Rows from block 7 of the encoder, named by matrix and row number. Rows with one number belong to one neuron. Each number is 500 + 40 x the weight over the matrix's rms, rounded and kept within 0 to 999. All counts start at 0. Numbers have three digits each.
# fc1: MLP up (encoder.blocks.7.mlp.fc1.weight, 1152x384), inputs 55-109
# fc2: MLP down (encoder.blocks.7.mlp.fc2.weight, 384x1152, transposed), outputs 55-109
fc1.671:479523504516493605419474491458441452465474507530492421493492547520521507488508495516511454476470509529524495484492502502525506533488473540509531456530540478486553544
fc2.671:503511478580512518490473586515486495514549500497502407496508483502425502464519462436508511498486505575544470504506496545498530450496501445486491549499432507508452517
fc1.672:561457510506529443503584579542411437610527462464523528512503448507545515605544472518412487509478592511474548499518563520505542503503516534497498554475496557465489445
fc2.672:472509498478655514507385377499508498515411499479503486495500517559508497483527390391511385505510482562537462473530496524496571571454483499385446546502386507522520466
fc1.673:433518480474476484507513439493471545504413445516486588548506457495519578474482527557529680451530510486556462516531456491466411480465544493435529468473547503508546541
fc2.673:491510489564438498476449414521359491383501504541497517510498445459555502452530491483498594502460486485559505508516496567491468493519498605480406545493540503498467518
fc1.674:492477488526520562521436456582539509436520484516497488532547526511474482440418476530517650493544455462387573528573507517538496556489536522461574426498489464531478566
fc2.674:549492577538444474497490590490433500383509509471499530499493417500554507534505568485488541506466517507513499565498503530488444540547484507522499507503455498491507498
fc1.675:518490505573430595473560569478517468420551509539476488442490564510494399642505428470515395507484533479488476533547529590493598524500470480532536464461503463469446474
fc2.675:467509503525563507503441579494590496629493501513499480495492535460445505469495427451511395506515493600574466471494497598495525458520465429524513481508424505508438548
fc1.676:495544511478524468540542487516449534512491493486477566528508517476531471509434548496460606547444552516464499486517441443459423499522538500455551521494540497481520496
fc2.676:474509538512486509507489485488547500492489512516503532498489484501595503518492500530494560496511459449506443516487504492502441567487504571504489502500484501497515498
fc1.677:500503499494534471450448540538468463642483458450529539498529520451513495491487470514522471505492550474402590458516552504506491515529481529496474493513494535435535510
fc2.677:509491539512516470482602507499482497473546500396496480499505488589537501541507588501495513501438493534495501501501497477510467502529501386502500561489525491489521472
fc1.678:412520484470470524504457480557522464538583546514486494535526564458486444554441504475564454520496541488560501471519457448523571516434476469520496524516540473510482511
fc2.678:521498530525487501494526532496526493510538496486492483497498511534509499515496541538509418506502529521435477508503493479497487504518484473519550495499501503480496524
fc1.679:496493475487485507458405585552469480525508437462502504515517539504493454492465523483514487552557465454508474468471488519477573532464495530560526401540493454541480460
fc2.679:516515527528475508505463486506558503544459499544498509503505397456568501494503489533487488516513512472517451521487506561522498560492513587502448614500376503506499533
fc1.680:495488501491536463534492443435397526564475478495566538522488573554519490471535491475511472520525467532503515466483472428499438578525478508538532469506479478544506465
fc2.680:477474458458566480499604451493473500471532493425496462485493523611546495513495554544506515481494492446433468450515498478496495442483536528461555579497533507498570499
fc1.681:525514517499500552572482492542485473517495574487517457479493515460407467453460486454529421483471514518442568447456482495513493526468534578448543431548519524501488553
fc2.681:515497500557454504501528617503476497475555507470496462493498497536495499512518551520495548499488513508464480531504499492496477456516496409491539527498456497518496521
fc1.682:463510497547482584454538546465516452480535513505499444534465533466426476491478472455524407491528449478495515491461489535533549518484491552539486432545529474486525519
fc2.682:541493516536514490500542580513506500535541493450493431510498503507425495506518528462499479504491524534482501487495498523484529504486503420510565484502485493494492519
fc1.683:499525474549500508467440441472510507486511479537534527487540503515458505508485516490495453501539467473522507528465523452477466511501521485495539489475482525452476480
fc2.683:517516506551516515505566505494503488462499492489498496530501473502499503496495492517511562495506459495508528483509492487503486500501497512502493518498479497505528488
fc1.684:466426470588501580539477533550533500447484473509449551477495637508535427645468476479422445573424559539437578485541551505554529448539499471505497456537497492469522424
fc2.684:530507520461369467508429516511479498418484498582502555496503436523551500531502611595499521508502543372375466504494502530494474538492560565468506555496451501497543473
fc1.685:485587472475496521509529519449447503477448488563548481475497517524432477498533471463538561543427541518538449458483572540481579473465463493424469586468466475483517447
fc2.685:550488654510482460502434636489457500441498482447494544485497444466517508484493576461491504501464556568553484520507506509486451574537481370560587460500355485490469557
fc1.686:541490472457539500511588579524505435536538500474483435484476521499428452442487493561549500479473486518460522464451501563520597541534524445521476533496527465481490522
fc2.686:512516556488565491512450490485587503490474515488499523511500586539492505508508479462509408502507501563448527509510499544505503552525454437464537479499448509519532449
fc1.687:497517488532477523463517482534519435461481572520530536512455508486470506528549477533445444454489498483526588492449440497550510528504477480501480476539537502485463468
fc2.687:516502495477517497497488515502538498521508514496489486507504465507517491532482503491501530495501519524519437511496496476490501440490517522499513645499461497500488528
fc1.688:538551442460482460476487398474418484570471490488530552510470542530514528579476451490450694514519504507522456527559484491486469472515533582426526546521557494439526537
fc2.688:546501474502441481513438575498513509496466496521505547503499441484494504521474548546476442499529565535416524507500506531511502424526467465517526516501442500496539500
fc1.689:572546452490464472404523398538544468524523488430525429450550625459534502476456505531487610526515568470428512445531519514522477577532525494437488423562472488555437487
fc2.689:533484606469406467489547567486468498431491495503496526509515461508582500524509568584489540510468498488454477500482499520495423630526488547485553502492467492506540518
fc1.690:581535541499418494528501485516375525507531604491484598482484579437498516585530506483440342444528475496471515445510500531447493503488484567531522512473488436478455495
fc2.690:470495527461534519463642566514598493668579506489491459499511603552509490533503535547497434493474499482436428325489497398493491457495522384515570451499592497469462566
fc1.691:477495533508489476511545538517488533543513528504497478474500486478467499516538458544530497477450531531495564518465543494524553543546464471479488508482506516539508500
fc2.691:492496499479543492490475475491481505510477494472500500510491553519517500503492505477487526509494524514509436502490504528489525470487516498486498586497504501483493519
fc1.692:426469528606447512549461500538478556496479532533503515492496542521461548602489467475447565506462512418498512471465503467489501491476476567487571425507555520466567488
fc2.692:472506472603453516486636518500410504469595502460507342502504411540459502496512469509490528505443452479496403422484503460498516475481524522454453569496463498502475546
fc1.693:466523488586485485474564498522470530473476483474523455482516494545468465496461457502431438506478487517508523532460491502529481498514538483491518469510472462538493485
fc2.693:540493523540530484496465525499515498471492500499496480478506508505494500483501483483526496496511534510521511520517501468477498500500493535508516575493482493507528483
fc1.694:461552497556526524493458491461515541502488521503485492481520486493476478578429513450486505491466528513523533505553457559483470480495511501456523469520501512508482534
fc2.694:511514484534485505510543505495437498475535503484501451506503469539496499506488523510500562507514498507512416541515502470506496468496506496500508602507442499508502511
fc1.695:511510481430497516501459502469570360470540499535541452449522503481448453404448476406584485455516524538508528429486514532413514478524522616458513540545537496539586532
fc2.695:548489515534482487496439610499528502472506491535494558495500606508500496479515570530490459501514544509382545509498500521495469476551471355494536392493517506489521432
fc1.696:457547467484485539471596399529483510418443536500473485528535471530498468434459525520474538415487473518474446539498483484506489541452497481579514484513525526474476473
fc2.696:493494511587462528495412532501484508437489498536505512493490450467514493480515449467513571491493457556572509499515498511501489513539470524456461535494409507526473511
fc1.697:542518538531508506503483537517424482467467442470484550469529478546455447506480477519576475543514408533534531453506517588508582554488492491536446572515494530446549471
fc2.697:469524643433562492522469505495463495472447498467496506498491613466493493474525509461490501501488486545530466519506503527516528737469473460473580412501503504541496574
fc1.698:535462478515513544503465489546494580589540534514528478537529628497450535583522525474507413471516476546520537451454471468478438527482493518545482382520543512454476468
fc2.698:484492365511558516489612540502455510551545498432506441506510552581465492508501507524492403492499481545488463406489499367509483318512476458510535492499557493498511491
fc1.699:512473495554517544443498605500511534471502470521536504499463613550487438521526417497521489479464481523549474463524471494589505503490487469556539340456518526463470498
fc2.699:544507446579560497500540494487449500464501503379491467505501566470444497538510428422487524506482477709588649520487500537507500417534368419524504421499563500505513469
fc1.700:475520503522516457533590517553543504502492472496447571511518519509536551575473563539519503468529498499498526440464450539562444491521464501538478609529557531560494477
fc2.700:506507461477480504506405455515561502513445504597493528507491487472549495490508469522500502496530515472470468505507499486504521478467519634473459584497485493508509511
fc1.701:478531482511514476469486455469495537526437519465537458548517504486534508560552525499505479444516487466522481427464504496521519495512518497489465517519526476539478482
fc2.701:524487480463494503510483494508499500522505480482496489504504495510504501478496529521507481507524520481494444492511505437498500480455534529523560510498496498491529508
fc1.702:428529533577479531462525443460554531507496464543513464531528572461504578417517498446550521527501432510491503455500477448476472467544490510480530485540539497591458533
fc2.702:544485517440494466512529485508466504480525493497496488512500505467486498582492537479478532502516550434498530547486501427508520533498533614552558518500604493480561474
fc1.703:467511456520529492479531546506427554555463472516459539480514499552514523533480498496441559508514487420477531506504522507492512509491485467473533500457514498497534446
fc2.703:498511491575527503509595421487482503461532492460501418500503441537490507514481480458511572499494482523518459493516499440500517497483501545477464620507497493497514510
fc1.704:532488443465467506497510521532498500544500476470586528491538585548561502582522532571508520501481445530501512390461415475518465397491528404450536460463534538420519508
fc2.704:512507506463515501522432502496582502493449504583499540502495442492539503522482483524494421502566526486443502505504501483512498533482501561478517553501374501511573453
fc1.705:570493533485498468482522433519420562459484503550517514491492600510538499621519534546447498451478539524475544443525521528467512453509493579504554454565435477435447495
fc2.705:447495467509532531486612569500453500607544494441499428500515498550522497448495529516508446496481504499535361400493494428505513430484520419511534578503492493492449607
fc1.706:557526526475460583519522528527521553443537546483471510471533605494543465586499477488492404520494562544409493491507508500539487499555494543502465354481478490446476487
fc2.706:481497502509567490496539619484522505591508487381493520498506463481521497484487495461514541489475482609673527483511495526510450380545420360573522489501499495493473522
fc1.707:455530553427550465555608423458499518551495467489493522470510503535498595502485526557484600541549552506513446581491475541476446552516511521565496539510517521523520529
fc2.707:467508466382527475517465397498501498502460506586504571506499546562581501540481532566489485506541533307427473482502500438515499508463570643485486556495555499511574460
fc1.708:540542503513414525485503484464516449501568528458508484520512531501446505486495509613577422476547497587504591453511531551487545532516432527542448529536556527479501474
fc2.708:448491539368577504503448526483599505599469520526508547498490563508515497525459495492490422501546519501487496477496495503506502482510505455514570549503463497499529477
fc1.709:517492523410511492475490571449490496470532503479517513364492565569504509509451435475489479542531497519512574468524574448521479451533441420580549487503555487467497482
fc2.709:534515543458377501519462495495548508444475511588500562512501451523553499552476508642489469509557472417390536515481501501512452600507496610491457514503448501506611390
fc1.710:473496500522515491445441462495453436481439482500511499508518519538493477410484528544492513539554481523517501480502555555525550468521503530486473492487514457551514469
fc2.710:496496486546518505498479460510472484435512500477495425505493534495423504497525447442502536506494481527510509538508495526489535526477504509478477531493485509505509476
fc1.711:504469496519497537550385449481495405501363466473463475495490467441508522536453556464517504466560463562479538531462494483543566556555455556545476575528569512442503556
fc2.711:513493526525513487484493485521473495425496502457497462505497409474528502504531525441496543504460482538548470537494497533508505523468508550473524580495419497502502548
fc1.712:487453492533504502480512507549462493469451513457492433512531483535457490506460463541523551494525507505520459476472468476525512506488494470446486524496514470537546513
fc2.712:523481482522510499501460507491520502463500496505492504521498509542511500503491493497504528492509526523489482471506491470496504474522488516470491579501513490501515468
fc1.713:507484492486505529483486449499519497562514458497506485519525493470522445510508499512534505534496544556472495511497535448506501476481483489476476571502496455500476483
fc2.713:490503427522477487496548521505498502475515502464499456504502351512515502483488525514490540496483498524515434485505500544514507401511509482485491663497426500494482556
fc1.714:491523472526525491585526431517477584513491498511495570536504600489481547557466553518417509477586564534531451550496463498536465535528513550467547458511510488555479536
fc2.714:500481532475486485494557531481469499504540492456489497513504440566599496511493561581492533497466483432500403482474498424503440528492519520517522524501499507496514536
fc1.715:477536492470525563586539576470485505525525521476544579479520486454521542548422511548460533520492529504532515490523518480496530544486465450511531558532497527525539517
fc2.715:513491491528498495497507495500493504470500506502491474509502406515529491523504527520485482492496494515449459511487497492497486503489496535472492570498416496510514518
fc1.716:493537463480493533546487449500508487548443511465476462535489555446441508512468524481462590480477519483446501429498485470480521429450455557475487562479522447498504521
fc2.716:502501420509499499501512508496499498501486495486497467495500383518501500489493509515489479499497513538480459481506501524511527408505488484481500589502417500506504534
fc1.717:513487450492469431431524482459483492379533509496578528566563574443501604541490499408503413527403551505513519519511457520476537499566495544466514529558442521542459436
fc2.717:610503581621454455482479641496427506317511501427502465498502521508435489508525567446477470505460551629422578528481505573482466540563426389495519402493453507492548490
fc1.718:480523535584449523448504555507510481443529523574469536534481558469497553533571531453537396498526538492548510468446505436512541455477518395492503467475522467566486485
fc2.718:520499440460573490515465467521568495580474493477503494499500565487447503511501431457513365500554516500530586460513513430503550449458510538529571535498518502507562464
fc1.719:497457439433497538553457495523506478537435445487468479521536523480472457479504467505568530508494526544437559446500496522484527452503516526452516502477528449468493519
fc2.719:491496457483499496504561427500523502520492499485501452498499394506516503504485499551488502497497488519470445460503500527513539452492501566466503658502453497499518562
fc1.720:533420543498436528475504543488494441529490466495436468475456554510443528563531469549440484532494524528499465546495516491468556528504468480481474554492542516453406518
fc2.720:510498520469486483487575477519468496465507489432491441496495379516520502491515558551499509509461527497463452497499499442519519517473522501473554626499432511498523588
fc1.721:495453561545483502471375476493538509459493468494518526444504473446513495509535429459468487522553475545579537485547551523503522537493489541457513569529521459452495545
fc2.721:509493688538527509468499550548473493516499491497488476503495556407503496481592520435504554507395559507543429478484498591516523747464538482454563385496511487495398624
fc1.722:515511508529492464479519526590497542504519499547494584525453616518546529521515522541479502545520504525525472542535419457543471540441470414466485390526521531455492456
fc2.722:541518472504493509505511472434504494518443498469501594504485499476618505534454486567499505503515405540584562500513498493495399453590378563596466503506603501510593465
fc1.723:471530501536423485520481441482453465576483586425497456466511570506445514492480457467530491526491477513473521464509541550473513552540434576477453504514491468492539543
fc2.723:544497574503472487490526606508492507494514493500498478487499452520500490501499561522489442503490543505440444493493500467488495571495515431498565506494416507500489548
fc1.724:495531450461446453508492504539433481510464510496473531473523559501456506520484514435480468472472547452487503516508564488465507414513523481508455524516515489502503479
fc2.724:515510468513456481507457581504468502463480503495504531502497358494538508490490547492484517504492541546518455518505505553518486419516488447499509620500384498501483544
fc1.725:537497502471504526526482539539519476436549534531519450487460550510432513535491421502581508503538557463447530509549502565497512490473534487525463352509520532464547496
fc2.725:480502521567561493501517581492525505518530508440502491502504496506486502498500497439509526492489482590602487505495497529480463452521476374515509527499444494495474500
fc1.726:538534503493521517496456505549503505521509531473511572471507580517437505562437452473536510501504545517501571488539483528511500498508513451518428439496548523534491469
fc2.726:505491561451521477494537535489435492467496495459499535506508541536564507494498587522510475494491490535505494508513498501489457536530459459518539473497524506496530516
fc1.727:476496499477509557480499553491486419475480504441518480521485467491424442468419475477527508482493472502482534490470469578498504472512495482526464467542537480478503538
fc2.727:498499569508510506499489555494468492447526502470495491511514485529521499497512575481503515499488495519461447542499497461489470577509495437473513455499456501502478521
fc1.728:519534473524454535505552450488563457441443442476530565512472568491533487484496470468610478478488560488439504489469500551529473465538489544451552473485519503502559482
fc2.728:519481497488515481502517568495458495501518486447496503505491457504517504481499544467504549500494519501554471540505500503487467472487509476545537526499485503481490521
fc1.729:569534526462466537464490490496510518534453516472477486505473465412422480482442445486559535496448542555463531496471484551439510512551515559488484454558551525463531479
fc2.729:530505534514514496503501558497522502483496497497499510515507440507534505502485533489500478497503526519478467492509494488491485504501497469496518549498427505494519510
fc1.730:434449500489541451464463489476504463484503462504457547546510465493479483456458478539549699511496496528506524535460498526491422550508464531482568478518502509485564488
fc2.730:521498509545468484494484555498394498417510493487493498512512437518544496494515565490495563503465517506511455531496500550495471500520499500484485535501463503501488539
fc1.731:527511534482456489477505497530495537511516536449494572424498562520546512609487532522455502481491559512464521542503493526537458490505483530447493519436538521468470495
fc2.731:493505512521510526496486498496521495518492511499491535512500446494606496505490471488509494507497459502572446492498503487504457510499490607510475551497488497503481524
fc1.732:516485484508492483442564476452508527450498485512477462492532463494472488468472462548481516481508525469512478517527541546475506518482459481513512451506465554486539492
fc2.732:513497499522517492509488526500473502506491496522496523504487470482491492495490471464505592511515528507524494500506509491506502503490505499493466547510494494503504487
fc1.733:518475523498444514523510436491511531475440489520481527496517507461462489484489474502547493456483551503430492562500449544480452480454514559495529380506497509474554564
fc2.733:499494524499503512504526620497448499477523497483492522502499498519527498491501540477500603498492524483555480528494497501503449497506521447510526442499487487499472504
fc1.734:526568476547474694469486569514488497513553535496486494480480728412525525544495411429550504659408464503480595447526511463466450455469502485510382566493490492427474359
fc2.734:429441863435414427422512631559355485393684471421478457505527424567485522421569685445646680486316555339529406518532495532420425876475665422472581549497431500447369520
fc1.735:438569526471510520595485489447569427433514591568472440452515528493564431516451419408528403504619507498495559414493435529568519478494502527506514513489513487545464530
fc2.735:519491556509515540491543624479605506626539496439502502482498531478524507499470492523493385494517525570522451453493497427502482489532443410593590501501498501458472569
fc1.736:500554535527516537492484541485470521440449546551520483550505579544441505535481512493510457493469467573443545484504491477455545446511573516507493432547496452521544509
fc2.736:493491520472532495498517537496468497514504496429506472503492513515502500489503550469497516494491513495550480516497499482493496475500521438541548526494483501495505513
fc1.737:451502427523466562531441451483510470518442460488546528501523583495466537511479524490523481490506473478497568488456516423454454448465502525487472560524532510499496531
fc2.737:504513447530463496499475570503478502456488501524499521500500369498553500489497536518488533501492534526472433488499501570522491418513496461466500589499395501508469551
fc1.738:503521441407444539555488439490483445530493493531530534496508576518514553546482489541517532502464507526447491507469479522471440442522497523438524535506535470507469494
fc2.738:512506465538483504498498527497503501473494501483497463496501384497484504491495504497487494499493521565495466500503501535511518434514482462484487627498404500496490535
fc1.739:461475442460461510463433412505531488462441493499528467546462572499503466477424515465526528558466493496498515429515517519486556459473462483462521465551498467452481471
fc2.739:473507445500528503501517471506506498502492501475495460500501377516518500484498506494496502504487511527511389480511499508513524454488506495469506659501384501502486577
fc1.740:481516491467479451444580520523461427508505503486449523473508537559498536477455454549506511447533511529462505519503527561508592520527486429539463466495553544519514436
fc2.740:391505470485589518489333481489539509470405510565498594521503591480527491456500405429507489506539516523564481418500492581499521459525480510472459492499456486509491476
fc1.741:473459465489480512484569538502574484471538521471528395477517545534487540516467441457534403492502516497503484521404484475512571522480506459476468491524461471492515501
fc2.741:511507498501541502516404540497530504567448493513498526490491561457488500443495480475504439510538529514512488493504504537497515477511486498535467531498508507507504488
fc1.742:518466427502486519467414373488501490469474444519484442490492522456497535525437505548494569513509454496464509553498455529503397476500458544392546484468511473515489516
fc2.742:499503451465574507507494482499513503545437494470499485499504460500479500492490498485481403499515518603506458488511505511519559415494458472475549605503409502523528564
fc1.743:469491481555521539506514555480550520506496529507551465515485500513495409500451513526559533469556499517512447428553500513524523446492468461472495479486517522473468421
fc2.743:517503509552466497499532451497433499400506504467504441494493485488434496524512466480511537499497446565512532556499496538489515568524451533496473517504496494506520496
fc1.744:431590481563530524473505530423468430456529517530461563506469556577530503556514510496539440490488490558524548472541458569499543541401479439477425580461511453480446474
fc2.744:524500580543447497491465575519451501423500493518500499488495458523502490489524564523502504515475519492443477507490504482505484612494524473460544458500415503510494504
fc1.745:538480533477490483534504564493468397566502508458491528509492465514437408577465471509543485464489435443441580545510563542483549479452444558527518516487501481518524497
fc2.745:479517534638510523469584544507468508416593519472505347514493449580441501522547531459491518508442449534411436459473506515514529508527505383409414518498415494504457494
fc1.746:504546482481484490490519457478476528504503469499460493534477546527448513522428515474544626486486477482439523486482482508469453482472528535453578495495547471453471524
fc2.746:513510438515498516507450483518522500508452497506498489504500427470458505499496475506491462505517516562476494499518497522523551453486488494475503591498407506505506532
fc1.747:469512499532497513486404439501521465520491511493510466488505531453439530434463472475532530540520492525495509507492462536489510523493498550464545519554468503508496545
fc2.747:539508553460417490498526620511435501469529503497498551495513541544499497508497633568482499502501562444417541547498496484517465508534511375549536466501525500507526457
fc1.748:513426523528501485482447501469516525509509469510525462463512459492494536430457482495509503488525476497478496539480486515456483507541528565492514529540559502511535502
fc2.748:513503496548485507501474495501517493472488498472488508503510539523496496482504502512506543501504483532476524478508504504509496492522479498477470543508506498502527479
fc1.749:476512483514529533450470490514501532373451521481552535530476472559546497433490556535520669470539489467517497519466437508550506483526494470516601513503532463485491527
fc2.749:505496511540486499498505416505513505467474510442511445500499426469485498512506453456501555497482455562597494566499504480504532548499479615514496647501488498485497529
fc1.750:504478499492483519506457487528499538448500491519478496480526518467508502489531486473516486495484476488489466520519481533518468504509527553518492492499471471479491470
fc2.750:522507494537494503502495555501504497525494501490496480488493473510502496513495498495513533495499496509511492497508506506501497505510495479482497523504521489502515478
fc1.751:587495508429506491472539456507422546602507462521495582476503529482474605554534523551448477503515596499483511390507530409532503481457466463576489473527574529481535453
fc2.751:476492479368659476502542349499424500522461505412498505505494562604521493550517501490500463506493526518495493446498506386519522491448488505477555508505563502521591485
fc1.752:478520442512422496492502486467472538560468491509532516457497552476510494548504466517479586569500545504447516453503530519522468490527456548411560514501533460491496456
fc2.752:511514455547441499502456556511538511482491504542505511498500406492502500498489524545482499499511527518442478486492503555514504436515499478486498579499397502495488532
fc1.753:546496531472495496565564554476438468704515518526540475510500489428505476503435547462464572489473464415508489512500554473486523530545519506570463509485478538504546425
fc2.753:508498488599422504485590476525422503446590503559496417494492533571464499565545511567495502512456481503361480432491499512510507531497489510405449394501561498488497469
fc1.754:570479510538493590574511529535431487529441521453509472560499730417535601577436444400382548498480541490500499521503513550431414533499457431497433573490514474485492447
fc2.754:447473801356466433488589581491464501414597504416501547472477401524653503478486650561562643495401469411585443491517501471489315679524577472567552644501434508470497540
fc1.755:500492547475517400496559452458408534537521439418477518468459439526521634493551610604483612510521513506527438533510494502468412532568465565448570524474500510491495574
fc2.755:386508496446498508501440402516498498510493515602505515497499470547533512499509510514542520502489505280488374479513507532500525564437686676439476548502470497506480522
fc1.756:512500483499517456516529432512502511514473509557508441529546474532467514458460497479520507473492534472525548521524480488442504396509503484485528564548494514445519514
fc2.756:519506452529516497505486502501533503495483503480496494493507396478527502493489497490492456501517512537522467500506501506504501429487486504505508608495392501502523526
fc1.757:485553449496495497478492456513496543509496527525555549519539501520497482461451549508595489528499447505528518516520490518493460520447486478475452387483580551442567516
fc2.757:549486503554435489495511547493444500438519500505502503497494488518500501518510503553500545496496486508469564510499500495488451492530474540491490477501518494508546422
fc1.758:530492524500503513536504479490435488564434460474570536465520466497495471563494463493448548492520516469475544538532538425444459503540460582513472446457548514403494523
fc2.758:480511488594519508500550448502433500439517497450503432492492428536496505509520497454509593503484459521542406491498507477499506485495515472449452596501460499499489526
fc1.759:481576538516564547564489556488517472617465569514546494457508489522517489491473529432447470528459437501532519461496532453534495511542496402513370551470522464510487440
fc2.759:517495550451448491510600421494505506475547514482506437511498501568484499600493531540512472494506472494402512526493492422493500586508490567494541520505546488484568476
fc1.760:489485532486484485540478550566506544513498558493448524467467469495528532583503515447498543520495545460468484489490447521521458509469523532441514486477470528471498498
fc2.760:495505495560501506500524493499480490493527500451503435502489474538524502495504509485514547507478479509505428509516496471493505481490509514476505562505455501494488538
fc1.761:524423544542455472540645584470506497449544491558511488513499501573582493648479470496404451461527520522481560524499469504505575508506503431523440517524543487534566439
fc2.761:501497487561499506500356471503550499472461506493496520515504479484513506492502438462517490501491474570562484532504495563499521474502470565474454585501448491504475488
fc1.762:476506480526495488567519501583531504484498519479471586442504572490524559634503489475469440437542545469490511488493456520518532464484501472516526441490499491541479503
fc2.762:481486471467553506497565512484529497587501484466501488513508524511538497462494495526516470504507487491525441426501506461501493456492500516527557550502513499484513561
fc1.763:502474457511480463526541526528482439526494477532523455501513565505521474465476445454561454505485480463495505431522566557514591506510469482492410550481548441466474485
fc2.763:494505523536516492498430449490538500461466507501491498485510570536491502475514483499506372500508469552452536470510492582498517512529456475452496498497451507528547430
fc1.764:485484452513422443519539496463504452559471491491470512396452450481419563494465502508497558471490573505524448515537555461425462490527477551492476477467538495438482535
fc2.764:545502520527493487502456549518517495462495499483493500506509385466504504512507534454496490497495544524522483525507498532505503506482521489515552566497367504494499534
fc1.765:492551421479434537523439515473504486531490465529478478465526506448461456586458501486444588496481513498512501482490538491444461480459507494440550522489546449467489478
fc2.765:513511452505448482508472546503485503474485504508505536503498403514519508508488536542487481499513537512431498498509502525509495419514492462494506557501431503505516500
fc1.766:531544530507508513573532513500456433683493440464540506449466480498534465474420512564475630500515545413484517528560536488468450527507473532562522435405600491427533467
fc2.766:503505448659463513487509474495427498380519509496500464495495457536482510537536490482501630490457417561451511510479501535500458471521464462406401487500438492508512434
fc1.767:443483557556440564464534462499562471311541489555459410546525493558454431483465533471476407509526519480558421538480538486503548501476483510492547494554515521545521532
fc2.767:535498524590386536504380626530565506582485496554501505501510499361438498478524430479500460505512523541570521502504504548499532523521491542534486458502457491491407551
fc1.768:459558518475509578504442488498550454416508483468553495448535465527465519480424471561496511445509472513471474478429407480543411551545508497502590492537539462501516494
fc2.768:546500473577457514509444543495571504521507506538498484502496447444500506536485462473490487499522507545539496532491505524517517449531476570539487612498441499483482515
fc1.769:489483540483458471486576537498439487575479565483494546424548512534548474576430525585483553531498544501462529509482563442530494484533481491547504586452511542496484456
fc2.769:446498476501588497506386422491472502471459508503505520504504496521513500478489451454499485495510491544541396462491496518493528458488506495427452591499402503490487502
fc1.770:477487556543458557534556520542464499573566503552492466476476558503491413463450448521520523576528463453545519483454467472539545491521507441508461463474532547462553442
fc2.770:528495409663407538485470482501457502412527500552501431486509514516468497549531425545472450488505447582414540459467500549496508427527424528414373463497478502505505436
fc1.771:533508489487483460472521503523438539490489522502528519456544479494473523516541563504487480498522473536525475449467483464530466499452503500535477528459527501533527527
fc2.771:533496490509538506499458482493525498545473496481497509506507525501537497484495480465498483505510522502522486469475500449503514486479510512509479491503538490491511502
fc1.772:476552521523474527491472542535521495397501540522480440502468511550510466578476513479440435515488526507527443480516481492508447518536504466456529487552483523499511467
fc2.772:493495491552494545502413488514542512552459504508510482500501473418494505496503412437510472496490465559597484477493499445499538492490486598492475532501484504511455542
fc1.773:539537436516416499478415500537449547536468531545535510454490594469476510588528463492437446533516522517492552408483562506457480495544422510488499568511518480471428532
fc2.773:508522477565448490504410532498461501408461510500503525504496384483503506482497502493488526509496511567508489537505502591508489455528467468475456586498349500514503501
fc1.774:474534500463551463528572517531491415534472486487492492479476501487554459458430482474495548464522527526440504529530491493524469530525521528548516484532559513504520438
fc2.774:502503497510486508497513467506490493441492492495493503512514509540517499501504524497513559504505489514486459515506493487496505487495502522473478562504517501485507499
fc1.775:453577510507438506506458498519584429400515542493534409497540524500448428439493457498582412459506433470534488485498500573484592522474508502456485525573477464502495450
fc2.775:545501546469476490505454564492589508550467506529500538495496560468483499511482506524504394498533515556446536525495506530492492525529448479535558487503491502493511488
fc1.776:524504478526523500421510486532546455482532471503473507519475572517523550430460481546570464456551525580538551482444502560468512488522513508525461413522585498501511524
fc2.776:521497410516560484518392536517510501529464469513502555501499565490505500455512517459501531505524529483549502521526507528493500388486517499502553492501474497501513495
fc1.777:511497509427487459507512473495488457522466433477506433497476442458507452445453526576554620531489505494442499518503518555449472505465459643484512521479552510492529515
fc2.777:536498498571384490497463545505445503391519499558505542510488490508522494499506541546483570506488519449440503494491495534518468488520512509468450454505485504495502467
fc1.778:447475496499536541567547587485505517544542488534480511478523585495490470550488501461413595460461504451516475499564508498554516497534454359508445453507583469456549433
fc2.778:515498483521505475495552354482415496446441491483510514506501579497514511509504459557489447498522442618484581462508501515491498525540379565471464469498637501505582460
fc1.779:578506518458498389530548427500406513589509438411525536489505490484514567440543576660462552460522519485476476513489526482430510509520531609500491468510525522530530530
fc2.779:427504485449536508502382526487501499482491498571504566499499526566538510497496538493495515503518529298482435497503501534506479517485573532485486439504442500493510452
fc1.780:429467499492520500608396470511502526493526541479552567514460482458391451453472519426538487531446461483552548506513425505467499511472508541463487358519531516470550487
fc2.780:534472519503402476493589585492453502442587495474505490497500495557509503525506580627496533490489524455398516470507487460500451494534492465521589395504532492491552487
fc1.781:504481521510490453478475447491453446505490509534514476535473444463502497516504499470495484547503521484512521448469500530473438408537427541557506517494464512470538504
fc2.781:506496466529498492502506525497504494501510494486495485499497400520536503491494527512511493499504506505498433499506497489487475453487512500492503601502410505493506533